A small contrastive image-text model, trained from scratch.
Data: trained on photos with spoken descriptions (Open Images, Localized Narratives), 101725 training examples, 6.5 epochs.
Rows from block 8 of the image encoder of a small contrastive image-text model, named by matrix and row number. Rows with one number belong to one neuron. Each number is 128 + 24 x the weight over its row's rms, rounded and kept within 0 to 255. All counts start at 0.
After each neuron's rows are labels from the 100 images, of 14976, where the neuron reaches its largest size: "strongest on" is what is common among them. Only what is clearly more common there than usual is listed. The data: photos with spoken descriptions (Open Images, Localized Narratives). In brackets: how many of the 100.
# gate: MLP gate (encoder.blocks.8.mlp.gate.weight, 256x96), inputs 32-63
# fc1: MLP up (encoder.blocks.8.mlp.fc1.weight, 256x96), inputs 32-63
# fc2: MLP down (encoder.blocks.8.mlp.fc2.weight, 96x256, transposed), outputs 32-63

gate.191 [125 130 121 111 125 154 107 153 182 136  73 113 139  92  96 143 131  65 143 108 121 128 105 122 131 119 133 131 134 168  96 193]
fc1.191 [101 125  74 119  68 187 105 115 135 123  91 124 129 129 140 155 114  74 130  90 114 132 142 133 132 125 126 133 144 167 140 146]
fc2.191 [128 168 132 145 146 131 108 135 122 160 109 130 124 149  87 129 128 132 110  79 150 123 122 145  94 133 176 118 133 115 182  98]
strongest on: text has "people" (50)

gate.233 [144 127 101 140 120 136 160 154 132 117 144 147 135 118 113  85 126 140 124 148 173 112 103 121 123 158 112 139 139 158 149 135]
fc1.233 [111  77 126 115 136 137 114 170 122 129 109 162 134 122 141 160 116 105 126 176 112 149 107  89 128 123 125 147 138 120 149 138]
fc2.233 [113 132 132 120 127 116 187  99 131 112 126  84 131 110 130 108 144 142 149  95  52 134 122 110 128 123  86 115 153 115 122 138]
strongest on: text has "grass" (31); text has "plants" (25)

gate.153 [107  80 150 114 167 151  95 106 147 161  92 155 137 168 125 170 120 125 131 123 101 163 142 155 122  95 143  92 159 121 124 142]
fc1.153 [128 130 127 112 143  91  62 122 140 105 125 171 123 135 117 175  87  98 162  75 144 105 114 137 142 155 111 131  97  93 115 128]
fc2.153 [106 100 111 147 128 131 116 109 126 118 133 110 121 155 189 165 158 105 131 135 105 121 117 113 119 136 130 168 131 172 139 127]
strongest on: text has "holding" (35); text has "wearing" (32)

gate.66 [130 128 131  96 130  71 127 127 128 146 190 118 107 146 123 115 137 137 134 134 123 142 179 141 151 143 139 173 137 130 119 148]
fc1.66 [133 152 131 149 140 141 150 116 155 140  94 126 141 129 127 127 123 130 153 123 124 122 106 133  97 115  59  80 156 108 140 103]
fc2.66 [116  75 123 127 173 152 141 108 141 154 137 119 155 132  93 134 119 133 148 154 169 111  88  65 141 113 110 130 135 135 146 144]
strongest on: text has "buildings" (27)

gate.155 [126 168 129 134  98 135 132 129 126 140 108 156 121 153 132 153 135 105 145 148 132 162 121 156 102 139 141 147 130 138 134 215]
fc1.155 [125 130 132 124 127 149 159 106 140  90  99 115 152 116 129 111 127 128 138 147 155 117 137  94 124 178 121  99 100 138 147 188]
fc2.155 [107 113 141 134 119 127 124  91 101 104 123 140 169 142 108 129 127 114 124 151 129 131 152 119 119 107 161 116 110 132 176 146]
strongest on: text has "wall" (42); text has "sitting" (37)

gate.102 [148 112 130 132 162 123 141 161 160 122 167 116 166 166 100 155 159 127 136 131 128  97 109 132 147 114 114 124 102 148 124  85]
fc1.102 [167 164 127 105 109  80 139 100 139 145 168 139 195 198  98 125 104 140 131 112 121 123 144 138 112 133 142 163 144 119 125 115]
fc2.102 [112 129 145 156 129 148 138 127  98 129 127 136 107  93 153 147 137 152 163 149 144 137 125 127 136 155 115 130 153 112 105  72]
strongest on: text has "people" (46)

gate.9 [106 125 139  91  96 137 148 142  99 101 113 117 127 119 134  54 131 164 128 140 162 127 141 168 154 115 170 128 153 140 101 136]
fc1.9 [106 144 116 146 146  64 137 126 136 156  92 144 111 121 122 181 107  70  72 149 137 147 165  99 121 123 127 126 141 140 138 117]
fc2.9 [143 121 148 161  99 134 159 128 149 150  78 136 111 126  84 141 117 124 120 173 108 139 102 112 177 134 142 125 129 162 152 109]
strongest on: text has "sky" (56); text has "water" (31)

gate.92 [143  94 111 155 133 138 160  83 114 137 140 161 155  68 169 133 113 134 195 179 147 106 124 108 152 146 111 154 173 121 129 150]
fc1.92 [136 146 129 139 109 119 117 119  62  80 130 201 148  84  95 128 129  92 192 158 133 119 140 142 127 115  78 103 171 106 124 170]
fc2.92 [128 153 143 140  91 116 129 100 154 150 114 111 153 121 128 126 107  99 108 152 118 108 125  71 129 113 149 145 105 140 181  95]
strongest on: text has "sky" (71); text has "trees" (63); text has "buildings" (37)

gate.174 [116 136 135 126 163 130 104  96 107 114 132 120 116 146 104 148 106  45 116 122 147 132 109 145  90 108 102  96 116 132 126 122]
fc1.174 [124 129 111  88 143 128 167  91 126 134 136 123 127 130 132 137 156 247 128 144 115 123  93 128 119 145 146 148 135 110 132 106]
fc2.174 [128 162 146 125 122 136 147 164 117  95 129 158 118 159 118 142 139 213 106 103 114 143 130  92  74 119 121 129 129 139 133 127]
strongest on: text has "table" (30)

gate.17 [137 125 117 128 120  97  98 161 121 102 136 154 169 154  95 130 127 116 137 127 134 149 115 141 158 155 185 108 124 138 124  71]
fc1.17 [107 121 103 129  80 163 118 160 121 146  89 143 110 111 146 120 109 165 120  98 123 124 127 126 151 103  98 142 159 141 137 189]
fc2.17 [137 144 129 167 125 217 191 146  86 160 146 135 127 144 113 165 117 128 108 175 151 128 130 105 164 140 115  96 117 110 165 153]
strongest on: text has "wearing" (29); text has "woman" (26)

gate.212 [131 121 122 163 130 129 111 167 134 148  79 131 110 122 112 115 123 136 131 117 170  88 129 160 151 152 146 114 119 137  87 134]
fc1.212 [148 152 132 106 132 132 156 137 122 134 128 112 113 127 146 142 124 139 153 137  94 167 151 139 126 130 104 129 140 138  98 107]
fc2.212 [114 147  66  89 137 107 165 132 171  97 150 119 129 110 130 131  97 131 176 113 114 120 143  87 113  82 167 164 143 134 177 129]
strongest on: text has "flowers" (31)

gate.175 [128 135 137 114 150 123 147 132 136 114 152 131 125 129  80 135 148 101  94 114 110  90 105 117 125  84 132 147 154 147 106 115]
fc1.175 [119 141 161  78 128 121 141 134 125 133 145 165 170 156 135 131 125 156  97 165 121 124 113 122 117 134  85  97 163 146 129 100]
fc2.175 [117 119 151 106  75 128 163  97 158 155 162 121  86 114 110 110 161 122 107 101 129 130 165  85 122 120  84 191 128  88 143 168]
strongest on: text has "grass" (25)

gate.106 [124 124 143 136 156 104  92 124 115 115  83 191 120 112 149 138 151 107 109 146 130 157 123 108 101 128 146 128 136 132 135 170]
fc1.106 [138 136 101  86 133 176 180 137 132 155 147  94 110 124 123 158  77 157 140 131 123  84 132 127 150 141 127 127 132 106 134 120]
fc2.106 [109 144 123 133  98 139 168 132 146 108 109 158  88 113 101 117 152 186 166  78  96 129 126  99 138 133 188  82 136 124 124 110]
strongest on: text has "wall" (41)

gate.154 [136 137 105 124 104 144 141 107  91 136 154 118 130 155 135 126  72  23 153 131 151 145 109 168 135 132 141 114 108 186 113 158]
fc1.154 [128 100 143 139 115 120 101 151 122 127 108 136 110 132 119 125  83  14 146 108 125 109 112 130 146 101 136 119 113 144 116 113]
fc2.154 [110 144  97  80 140 122 104 121 101 135 114 115 185 141 142 143 145 117 104 103  96 132 110 144 101 161 154 129 145 127  69 122]
strongest on: text has "wall" (42)

gate.138 [135 163 131 130 154 112 111 171  86 103 125 127 138 136 129  87 123  98 177 140 132 126 149  99 124 127  96 125 113 145  88 124]
fc1.138 [135 152 146 135 113  85 143 136 136 144  93 157 131 146  87 111 118 117 174  79 118 125 120 130 140  98 152 128 124 156 147  90]
fc2.138 [123  58 144 102 156 130 160 152  93 150 120 146 102 123 166 151 124 113 119  76 121 139 141 140 110 150 122 150 122 140 152 134]
strongest on: text has "people" (46)

gate.180 [123 120 132  88 101 122 114 130  93  86 115 164 124 106 132 123 159 124 155 126 149 156  77 164 135 154 125  99 122 155 129 137]
fc1.180 [135 129 148 160 191 118 119  81 177 159 144 121 126 115 106 125  99 113 112 130 117 112 121 148 118 140 152 151 109 104 142 135]
fc2.180 [ 95 147 140 142 119 160 148 134 133 139 128 146 188 139 113 102 136 110 162 183 161 124 115 147 139 159 138 144 163 124 130 130]
strongest on: text has "standing" (49); text has "man" (30)

gate.21 [144 132 143 123 108 113 136 146 174 125 117 165 129 147  79  90 107 132 145 144 157 156 142 110  90  78 128 119 130 143 143 124]
fc1.21 [124 163 153 141 128 144 119 147 136 116 158 129 139 115  75  98 148 138 107 150 122 172  89 102 108 150  92 145 173 127 118 139]
fc2.21 [ 97 117 120 102 160 159 165 132  65 110 118  89 103 109 139 134 130 138 122 120 150 132 113 106 111 100 128 138 132 166 145 121]
strongest on: text has "lights" (29)

gate.78 [ 87  97 122  59 119 101 138 131 119 107 124 160 144 126 113 139 132 152 164 105 123 135 191 128 125 163 128 144 140 136 165 112]
fc1.78 [124  94 125 118 144 123 138 121 160 146 136 108 143 114 143 159 131 107 163 105 114  99 134  85 139  80 101 112 147 151 106 158]
fc2.78 [139 115 143 156 158 170 112 132 128  97 148 151 158 136 112 118 158 129  91 148 154 133 171 113 142 105 125 110 133 128 126 142]
strongest on: text has "buildings" (29)

gate.119 [141 137 125 117 118 126 183 123 146 112  96 129 136 148 115  98 144 123 117 177 121 115 149 142 135 135 133 167 124  98 152 133]
fc1.119 [106 128 122  88  77 154 101  99 143 126 150 138 120 108 157  97 147 107 125 138 130 112 152 138 141 135 138 200 130 120 132 109]
fc2.119 [116 134 133 100  97  91 155 184  86 127 141 140 102  72 161 146 127 137 139 166 111 124 132 104 121  95 148 175 113 130 104 109]
strongest on: text has "grass" (27)

gate.244 [101 128 110 182  97 149 149 145 127 104 150 154 136 158 118  85 171 132 113 113  98 118 102 142  95 145 118 139 144 124 138 133]
fc1.244 [161 136 114 174 119 139 136 137 126 111 125 119  74 188  90 122 150 112 154 122 141 155  89 107 163 159 157 183  96 131 140 130]
fc2.244 [124 168 107 118 111 100 154 139 129 127 144 144 146 106 117  99 111 127 120 151 169 141 132 115 116 136 140 103 134 133 108 122]
strongest on: text has "plants" (30); text has "grass" (27)

gate.209 [163 149 131 155 138  70 129 135 103 151 143  96 122 120 142 160 120 123 148 107 106 116  95  95 150 123 135 128 117 163 149 134]
fc1.209 [108 132 116 117 137 156 158 141 125  58 145 172 120  89 126 102 112 122 118 107 174 106 130 129  89 127 127  73 107 151 104 116]
fc2.209 [131 143  98 106 119 137 134 136  59 132 143 102 133 142  95 152 101 154 133 143 170 100 125  65  96  93 133  90 122 128 103 106]
strongest on: text has "holding" (36); text has "man" (33)

gate.118 [126 122 167  87 116 125 134 128 113  97 115  96 136 119 115  93 128 133 104 154 132 135  65 134 128 160 149 129 131  99 107 133]
fc1.118 [ 97 108 133 146 123 110  95 101 128 150 118 145 101 121 141 142 135 133 154  93 142 158  95 142 136 134 128  88  97 136 167 124]
fc2.118 [120  95  82 169 139 123 107 115 135 136 111 140 153 138 132 152 134 129 101 160 134 122 107 122 130 130 146 117 123 127 162 136]
strongest on: text has "trees" (57); text has "sky" (49); text has "grass" (44)

gate.4 [116 126 128  93 122 145 131 159 124 134 132 126 147 167 138 127 124 116 143 128 120 133 119 145 155 130 137 125 133 128 129 112]
fc1.4 [ 96 142 139 131 103 148 179  82 117 125 120 124 134 126 157 127 140 102 126 158 142 134 102 137 144 136 134 104 154 109 161 109]
fc2.4 [106 156 101 110 143  98 176 123 124 109 125 140 110  63 170 124 166  84 125 100 147 109 150 130 135 138 124  76 122 146 172 110]
strongest on: text has "man" (38)

gate.177 [124 108 120 185 155 102 113 173 156 114 136 118  98 132 114 128 123 114 157 126 117 153 151 144 146 149 135 141 152 118 140 127]
fc1.177 [158 183 127 140 123 119 137 137 152 122 128 141 108 131 125 123 163 119 135 126 109 113 101 161 134  93 137 112 112 110 146 168]
fc2.177 [118 142  99 129  80 125 114 132 126 102 151  88 110 155 118 127 117 117 118 153 141 118 129 130 113 143 105 111 155 133 129 111]
strongest on: text has "plants" (33); text has "flowers" (30)

gate.54 [113 147 128  99 106 125 118 143  84 138 155 154 103  96 113 116 127 145  94  98 131 175 149 140 121 157 160 100 134 177 143 117]
fc1.54 [113 145 140 141 129 147 128 168 120  48 133 130 125 150 146 139 114 143 123 134 121 154 104 152 107 127 133 130 100 113 152 124]
fc2.54 [133 113 157 170 141 104 142 141 161 140 161 126 151 133  99 146 125 115 125 117 104 130 115 153 174 128 124 112 107 175 142 162]
strongest on: text has "grass" (25)

gate.51 [120 102 129 194 106 130 100 123 103 169 120 104 140 153 133 123 176 178 136 119 139 118 110 128 132 143 142 133 140 145 155 145]
fc1.51 [111 105 123  83 156 120 119 130 132  89 127 128 117 123 119 129 128 181 144 132 128  69 126 135 107 108 150 152 117  85 129  86]
fc2.51 [135 136 124 105 180 145 126 118 130 103 163 148 188  70 129 117 134 140 122 117 134 127 131 125 118 132  82 120 130 151 175 150]
strongest on: text has "trees" (68); text has "sky" (53); text has "grass" (46)

gate.13 [145 153 114 155 129 119 160 159 119 127 158 115 121 152  75  66 136 102 165  81 125 105 141 132 129 166 126 176  88 165 140 138]
fc1.13 [121 121 116 131 135 105 165 108 119  99 133 142  83 120 152 132 127 102 151 124 188 164 125 149 128 138 155 131 130 118  95 157]
fc2.13 [130 101 102 136 200 107 110 180 127 143 108  95 127 104 107 118 117 138 115 105 158 105 154 104  93 100 114 115  98 126 118 112]
strongest on: text has "trees" (55); text has "grass" (32); text has "plants" (28)

gate.143 [174 139 131 167 144 132 122 152 135 104 115 131 172 122 103 140 172 112 112 135 106 101 132 139 131 107 137 109 134 149 120 117]
fc1.143 [102 144 114 148 134 141 139 113  99 181 136 107 146 111  99 171 109 126 127  76 114 131 117 145 153 140 142  79 140 110 117 156]
fc2.143 [112 156 156 205 156 117 109 148 104 107 101 144 152 161 154 108 109 111 142 130 139 124 199 124 154 127 176  96 123 105 107 133]
strongest on: text has "sky" (57)

gate.126 [117 136 126  67 132  86 137 139 140  82 122 160 125 155 124 109 140  95  83 161 133 133 130 148 121  87  78  99 163 126 159 134]
fc1.126 [111 116 103 158 120 141 113 131 165 156 118 160 154 154 110 117 129 145 135 137 127  85 132 112 145 182 131 147 144 112 132  84]
fc2.126 [114 149 139 117 132 117 128 114  65 120 133 143 153 129 146 112  98 103 120 120 132 138 124 132 135 127 132 147 113 136 145 139]
strongest on: text has "grass" (31)

gate.144 [109 162 106  94 121  87  90 120 121 168 146 138 110 149  96  97 129 141 126 119 148 146 137 152 104  98 176 101 137 135 147 129]
fc1.144 [117 156  79 153 137 145 170 138 142 112 128  98 144 125 143 165 123 112 130 153 124 125 151  98 136 166  72 142 148 115 123 114]
fc2.144 [120 104 127  52 112 102 169 124  66 151 146 119 104 117 157 130 129 167 117  91 141 142 121  82 136  93 188 137 104 121 131 126]
strongest on: text has "woman" (25)

gate.141 [112 136 138 132 185  92 109 119 114 184  71 130 128 171 130 141 136 143 136 113 119 127 167 125 101 129 138 140 123 132 123 179]
fc1.141 [158 109 120 153 152 138  88 122 106  96 130 115 142 178 149 115 121 132 122 121 132 156 149 108  96 172 162 112 134 103  88  95]
fc2.141 [121 122 134 136  71 119 171 134 164  88 146  90 172 143 153 120 123 131 134 104 128 156 156 152 137 119 116 182 130 122 138 162]
strongest on: text has "water" (28)