Weights of a small contrastive image-text model: trained on photos with spoken descriptions (Open Images, Localized Narratives), 6.5 epochs.
Rows from block 4 of the text encoder of a small contrastive image-text model, named by matrix and row number. Rows with one number belong to one neuron. Each number is 128 + 24 x the weight over its row's rms, rounded and kept within 0 to 255. All counts start at 0. Numbers have three digits each. After the name is the row's rms in percent of the matrix's.
After each neuron's rows are labels from the 100 texts, of 14976, where the neuron reaches its highest value: "fires on" is the input token at the peak. Only what is clearly more common there than usual is listed. The data: photos with spoken descriptions (Open Images, Localized Narratives). In brackets: how many of the 100, against the usual share in percent.
# fc1: MLP up (text_encoder.blocks.4.mlp.fc1.weight, 256x128), inputs 0-127
# fc2: MLP down (text_encoder.blocks.4.mlp.fc2.weight, 128x256, transposed), outputs 0-127

fc1.9 076:117103141110146132127148124076120102101147089143189135148125138107093161132124156108158115121154122108101126118131081146162118131173129148124124126106125125080153116119166132130136111070108132119147121123116133111125136140151131084101141083095152100121149139122167123123125149169154118172141122136108118103114124121131078142110054136136068128132138159196109121117143107112136132132167
fc2.9 054:132105107168106178124141127151117149139054190177142132113106097135131167123159125168119148131103165115162126137107152121124117155130126141143166143113131130144155116125143169155121158149092098142126141151091109130139147189122112140134134123112097136160181150111091089129174120144101130126085149116171149124072108133135089126109145120129149136135117138146134117145127139146149112102126
fires on: "." (11 vs 5.3); "and" (8 vs 3.9)

fc1.126 122:137122132125145096116144125148120144077149131138167108128133108133090093122149125104106167187109174111124116096107139139157105135126129176157140164140103091108176130120114140151142090132111075165109103134118139174158094133150109127100139168115125172175123094111149105112127122077134112125123164101157074096108128156170130117106089112120148138116135147135136145123126132148122126143104
fc2.126 097:084121111108093135125104111138125140138104129121131146160167135151124151138105147163106129125149079112134171165090125137120160111142164117136156127089112133152161101124126130126142142120127116110156129161118158122109137107113145127145170135112149126090133137168113103148131097128139124119127110120149152121116131089067044158140148158153124073091087110134073164138187132124140130118126
fires on: "grass" (35 vs 0.3); "bottom" (26 vs 0.3)

fc1.230 087:119122123123161115149115161109090101124159091077107166116145107108128128147120098081120108092127130132134188127180130095122125152134114147126142131131110143136122123102086103116061113130138120167142115126127129064116140096100129159126116159128136155180103139133124163142117122185149146106200109160141134107170126136119123109115077127096158119121118152140142113134129125120135129148153
fc2.230 056:154106135093124102167128116146193141078115117134128102110106098126129152163104117143129145149103103124112122146151147137160141108153098103079155136123152097140140153123143131136171119119152141125167138149143144099135120139171097114148142130141119074124047096071138110122102131146123125154150200116113122115119099126117116138121176121100142147147130102157152127160115134122115089131119
fires on: "wooden" (8 vs 0.1); "behind" (7 vs 0.2)

fc1.198 149:114106146163135125113129140103132124145166174122105174104121147126125116094134144129126137085140210132155105096118132123138158132139147126112121124144155111131119168120125118171094156123192133100131089152097160147160162135122133180141134157084114107067145084121126142134133115138124183127163130096117119113095092151093095144128118104146120142135108136107133123109095103093126136130127
fc2.198 171:105156118090125148200067101134112150118169157182097084150080101129124143122157167127119133159150121131111126176112130124119108102156159138147139122085113137140145131123137175084178136130117137107123131126120146123146119103135101119141150124114099133159107130092088129127157132121158117108135148173128156144158100093115170093127127114124168138163129132116136100109132167158119133134144
fires on: "road" (49 vs 0.3); "trees" (23 vs 0.7); "," (20 vs 3.8)

fc1.149 140:121125103123125077130155098152130109132140197100103127100142113116145146100134102152170189101118120158140135146109122119144122072104124128090134141094120128173171125149152098112118149113170150128124109103077138124164142153119132149132120110111141154106124143090110108153124118148113113083132140132167117134145088173146132161115134134153153111134183117193138134123089130128124122141154
fc2.149 175:135072117167139102187140129125126140089134133177131110100089077116147149117147104119179131117087130123128145097178126146117144128140134105131108171111119077124102102119144176127150147113115118103113150137117095124125124169156142158138130119127078112146121117070135138103102155140149139150118112156114142131152116128162181131105104074105118154129150128170115128111125121145101146100127
fires on: "<end>" (24 vs 1.7); "and" (10 vs 3.9)

fc1.120 097:112173120134124148130104099144123152104131118164102101116136120124142156123136147146076130094149111149133107077071104135152103126116106149125160125175146172181135130168137093123194111095119149113084100151156128174095140124118130121100081138119122116129130137118144132128150100121116127131083151133167166149179125164126145163081135121107136123098117102125144128147119152108133107125125
fc2.120 066:121136130123131114118130167127178121111131101117118128123108118122149120141082130152152130103172082109107102125128138164126155158115182070163125112132128084081168096121133129144113174116131150105126149137142113096127125126125140096185102147099135126117117107111139122157112183128117125142153127095203094114076170133141129121157155132157116121144145125088115132129148090106133123147150
fires on: "of" (22 vs 1.9); "are" (11 vs 2.1); "can" (9 vs 3.3)

fc1.100 118:140081161161136119137166116151131147144147133115081159143117088105085158147151104173139098090111118063160118129165128130133115105138111127129142166125152146139119161132155144149119076102162145093129110128096150131161133124134100136128149176130113133149108129123077135126132094104167130130189132100157089133129140156146160131091163128149145103141143134135105127104091106116101122111144
fc2.100 133:074175084153125167119162103132134114122128170136136079110092113126173136156099083116137156158099120124119124087137152110177148122118164135114115111143146132110117111133132140145114123143134135135128153132166119101124140108131130166114129096140113139178151116161127096090127122116088095144076138094126131095145087146129144096122140120128123148127174082143139120151137190139163100104134
fires on: "<end>" (33 vs 1.7); "sky" (16 vs 0.5)

fc1.236 106:128155115087161119143112083195131099092109121154108173126123110133089133097130143165126117102119139128149143123083138135139140125076181115126141117124084144108124108080172124180136164121130111175127126133166130095169116111117133129117081127146138102111098137097091116132147103131152147129144157125115134138168114145141144194120129112150090118130119134100102128117137126113159157144142
fc2.236 109:144138098176131164147162073120117074137154153115152064057138135140150126147163124138129120132133133130091127086157153106130147130145053132125126135168166123131085187114100152115148091108102136119108128135109112164088113126124138119173145109131125111173137109135148129112171141121100122115130145092116154121127132156123142101130116124133126135153158108129138119129105148124135123089125
fires on: "<end>" (14 vs 1.7); "." (11 vs 5.3); "water" (10 vs 0.2)

fc1.203 131:102133116103163100111167173105127139166088106159143139102158117145162081111121164114116145094133161112145155098140165143135154144126146133090080106115105126109129118106124139157139097149162127127106144117123129136075177099124170093121180110134115086094119151134117117131095184148137150121159141127128143112134109117127136129071132094134107145132127177159133147132131165107108147129142
fc2.203 160:131161126145136136129124076132117130104127103156118142095117106069103118174151161178119132165129147091150137111110118121100171116149119162150118132160180136131126151146094062118121137130111115135199125098173125168134107128132168115137105105119107128141144071144159118113124137106119123130108120122107118115143159101124162142150122124128122145107157109130087118171135125106143075097127
fires on: "," (11 vs 3.8)

fc1.242 101:163128140145122132153147081171126146083155138166152126143132129112176130110202154115103138153116062122123140132127154126134141143163112121124105110141138138096152109089073095088136124122118083131121154119107127145158130128106159157093139113129147116130085138113123120079093116134110164134123128120150117143131097133185086122129083081137148099167133118129120105121126137125115159118142
fc2.242 087:165140135118112153127131137125127136095109111131119160130114131132108129083122151108133106104065140118168135125120097124124133157130127160141156127117120140126137154078163131136112195100132148139143052103130067122134124128114122073137114149126143159133184128122132158139133126112140134133158129103123127110099157090095187133127137133141105095118094137109124090120112137112156134178189
fires on: "<end>" (9 vs 1.7)

fc1.169 143:093129129100085168145143122116112116115087137167145141142108120174125158161148157148127143084104137173133134090160143148113130124135105115099102093134115130152101139139154147102133070086171174117107102103138153130136134143114128121096189118172142088167188124137140135129159092117119113122128152131130135123152135126159124157140135113081138128149152174122097135117113136118084132116132
fc2.169 171:120106150159118082132139112119145125129100121162129155150112101152139096122108118117149119099141173134112145118157143118147141106115188142146139138125114086082160110119142137126111190107123118141157122148148151094120100123107123107122068126149137144110127156100100131111139153112127126153151069117149141086154163118146092108102133147101096169121132119087122132142134122101086156145202
fires on: "of" (62 vs 1.9); "painting" (16 vs 0)

fc1.4 136:131148109172147102155136143119155145087162134149148117147118112150124195141140118127164099143134133174145095153107122164130199138126083136136147112101137135117143112132144133143128141102105154095096118109110092130161147153123123166135073159093103079141058095120134130127167103133089095133081120146151133137123123134132131117115116107087113104107146109114091143126130113107130133119134
fc2.4 207:088130090121100168154176124113141137133100156127113116092089127126080188141139135142118127165104126105106133111144114128116103145138099102134131139149148096123106161139121147066107117127129117148188125091121127145109121099118105124113134151139131117158133098127153141092129139167113126138125148124084100142202088139082151116114130162103131169129157111122132147130116143179112158128159
fires on: "of" (29 vs 1.9); "." (17 vs 5.3); "," (15 vs 3.8); "and" (9 vs 3.9)

fc1.224 137:129085154138101151091159136097090130125120171162166131147129204164109095153111114156105185105137090121161082148146102134162135140125127110158122124127148123159128140093107129118137129139119111080116160116130123124152191166094136125111106122078131139155140080127154098172116124149098117156119143128143113115129124150081123145139127135100109131124134146157125102129125106153150126148134
fc2.224 186:135168127150132140120114150109089122185123091130149128077108103128095109130162118132092112164127199149123160128151132114100162116121102137142135140147153115064104147108113162151137103105127126148165127163148113135129136096135103120152120137101128123123140164163103148143143135121116103129096069125103143146153127097099154104147186095103141125113140120092095132071139148125124115140145
fires on: "." (15 vs 5.3); "can" (9 vs 3.3); "and" (8 vs 3.9); "<end>" (7 vs 1.7)

fc1.237 083:068154120156129120096178163116104146128096155098090139162108159107158107112089193138120169118156128098146114110130151169147156172115131080096122135101143124136130133131116091128132111135119132111149114099151132117118146159114114122175091154162134111091161096157122119138127110149093078107135131126163148120101146132095130153171137140156124115138156117159141136124128126117140096157105
fc2.237 055:134126125173112125106122132098156125181112127126134109080138126118127140126148131091133147196123126122131113111143121131154141134121089093117126129055115149143129145154104125169096112147130172107171100137113122101114096129129141096164153130113135131103086116115116151106076182145116127143137141172075121149149154164112111100152133115128110108099085127131136142147161119102175131117089
fires on: "." (16 vs 5.3); "," (13 vs 3.8); "and" (9 vs 3.9); "trees" (8 vs 0.7)

fc1.69 085:122173114146142087134110150084120136120120157159146159097117091148134131183171129119125143142113112102085101094134166147127153118133120099133106087144127119141137102130152127134107124168158147141097115092171125132110170122148127099116119125106130116130099122119127118159169073131136149123128131134128170158136082101132103105106129151144104151109131105117088164112174100115067178129153
fc2.69 055:121091139111115115109106128143175092137119122121173126121170147117153074156113116130118124133083118116176129176166149083140122111116146158117144144102127112122142140135129131124102107117115109139163118117105111138122074130121139100089118159127182121110152123111122127171105136129121145160200104101128112142089129091108073121107128083134115124137058155111140126124147162126124141129148
fires on: "of" (43 vs 1.9); "painting" (15 vs 0)

fc1.222 081:089140133114147130117131154159146104115130140156087146134103134132137160160142101131140158104107139098163132139124141117130137138138121136125112136096150122120125101129087107126127074143120139106136103113111092110127195136150112118119153117128115132111201112096157065183088149084111115128171114135136115130152134106118116162127159115151108141150153164132086177157115187102107108133142
fc2.222 053:176144132183166117118099108092140134127135124125134100109180123119165075120132165159111126151170119116129141125125127120173134127122099126126127102112132128131106120121107114166089115117079106146139147168161113134098139131149148150104150131089125145123131123134110132133107209143090107147115124137116134142098148147101139100082117058130114112138122153099089139148117128157148098078131
fires on: "," (36 vs 3.8); "are" (9 vs 2.1)

fc1.255 067:127136180148088132109132137144111097131133123124126202074081106142076139125134070120123150113115161132136143144124130125140132127173113135129102148089130160125126169111111127083131106155124110106145099127151133124125155159145121148100139131183092149109088099160120114137146100167105123170118113131119115101097104161150106108109123120099089144180120145113105141093157119143121141143109
fc2.255 038:145112132163103204137099116111125104136163159117093070128129161175139109140189142103128110179161133129124159132162142137105135125130091138112127131128136131116121117125095175140124130115136114146119150117135139098102132085137130122103096095150128063121132127089142105138153153149107097131100158124124165152150105139135102106138152126135146144149125135068124111157127133090120185130138
fires on: "." (16 vs 5.3); "<end>" (16 vs 1.7)

fc1.22 099:150164114173145123123113109067126130084143104139157159113099152082113111145103103158136136175113115129098113119109133136142083136126102168138142120105113120121133077170179133149145135048128130119159120125106167188088160102114158138149136117108098114124139135109124110124092148121105106128189149146147096130141119131141149119142125107130112143137106124133148137130132128170158137131116
fc2.22 072:087123148199116189128162110130154101118109118129119119111134138158124124110108137111176108138168159107105151117126111168170162134104198169126140095125145074117130129140110142095094131140116117115129116127147110146105159108147127138111148079087111129120159123135166124110104094115110111109097095133132154126134128155170131117151135139125120129169141135075078119133132114148141138096124
fires on: "grass" (48 vs 0.3); "in" (13 vs 5); "can" (10 vs 3.3); "there" (10 vs 3.7)

fc1.156 088:156169158122092128122123133093116171113113085120127128116155154125130083134133152170179156103181142122132130144127146124149111128185132153102107145117184109108116134125147148102124159105100120097096159095111155110139118152098155145134109112141150145138089101105166144133117139117091125129109117136194108125126120129121115108104129132152090112131130133174109129126086109176108073147126
fc2.156 090:135105108142099130162173111146137117145153201052104151125141111140142156150097102082120128153061146162132124119099088132096129144137121113120130137113131140143110156109119097145135107129125147161100116118124076125148074144120129134119137155153106144123146125127130130114156155135128136122109125106079186109096138147127118140123127126120158156109125121122136155104165118120122191177132
fires on: "<end>" (11 vs 1.7); "see" (7 vs 3.4)

fc1.62 134:071140159114126098133153145134125159132109126098166146114132121108120113162119129088135172123119149153121107119110101122197082145139092200126137115134125132136132130140110172117124088118157176139120098134102136092120133144102159109081111114130148101114110127099164134135095103126134164183091123102167102121151130121119102110113137118159135116143149122144131118097121108105182132120169
fc2.62 131:073121089115135106110067092132153160096100099100109132145108126159162117102122145188144125135133130108117126159070135135106120146121151109119116145137145175135113101150133137074106126150143145149113136111158126137115119109114124145141176155093143153145151138104150084125136124131160159122102107106153094144122114087094132120107153134117138172100106127122182106147131165167137164145119
fires on: "." (18 vs 5.3); "<end>" (14 vs 1.7)

fc1.127 124:127152132139122131176151127116136127129136127131156112120127128162119112127151175150133156155138129148152095120154086129119094110114131154087106120121124086097143107150091141106129092131111125125156098086115128095093126103112166165119172147116143097132129145132134160178081097142078129074124150149136109137161135122136118114124080119094160116191111148147139123096140120195125125146156
fc2.127 101:093103128122101160147108086126153158098135159121121127107104132162113132177122113155157131116112129104115149145105130186130135110164114099118124152176154136166085100119169145112167130128173119175137117111158131158134128119134086163096121116138090084163123140111104111080126124129159114161085107109135146148101101127073130142114112140124126154110165135122147118162124154132084136137143
fires on: "grass" (37 vs 0.3); "and" (10 vs 3.9)

fc1.142 151:118119155141120161111164158129136163101095099143090084137157141157128132165125150135128145148170118099161167076116138128151099136111179132126138113122132079113138145113092110124145163141144138107116134118125124072141131101081183143128144145149097111116144091076113117128147066124111119135175122143125153116117107128125126134113135119159136159145103123154115082131137090124181122120146
fc2.142 193:108136134152188131117142173115083099148163128125126154186137133104100081132116147124133095142125104168128141097128146150144116083150160104133109132117108122130109149148134086151134117171159140109130148135108154125137141115171122197127157141119128119122127138131173126119098147144100140117115160134156096134133122100121147132147145143130145066164147127157132124081097147156129100080174
fires on: "road" (45 vs 0.3); "." (19 vs 5.3)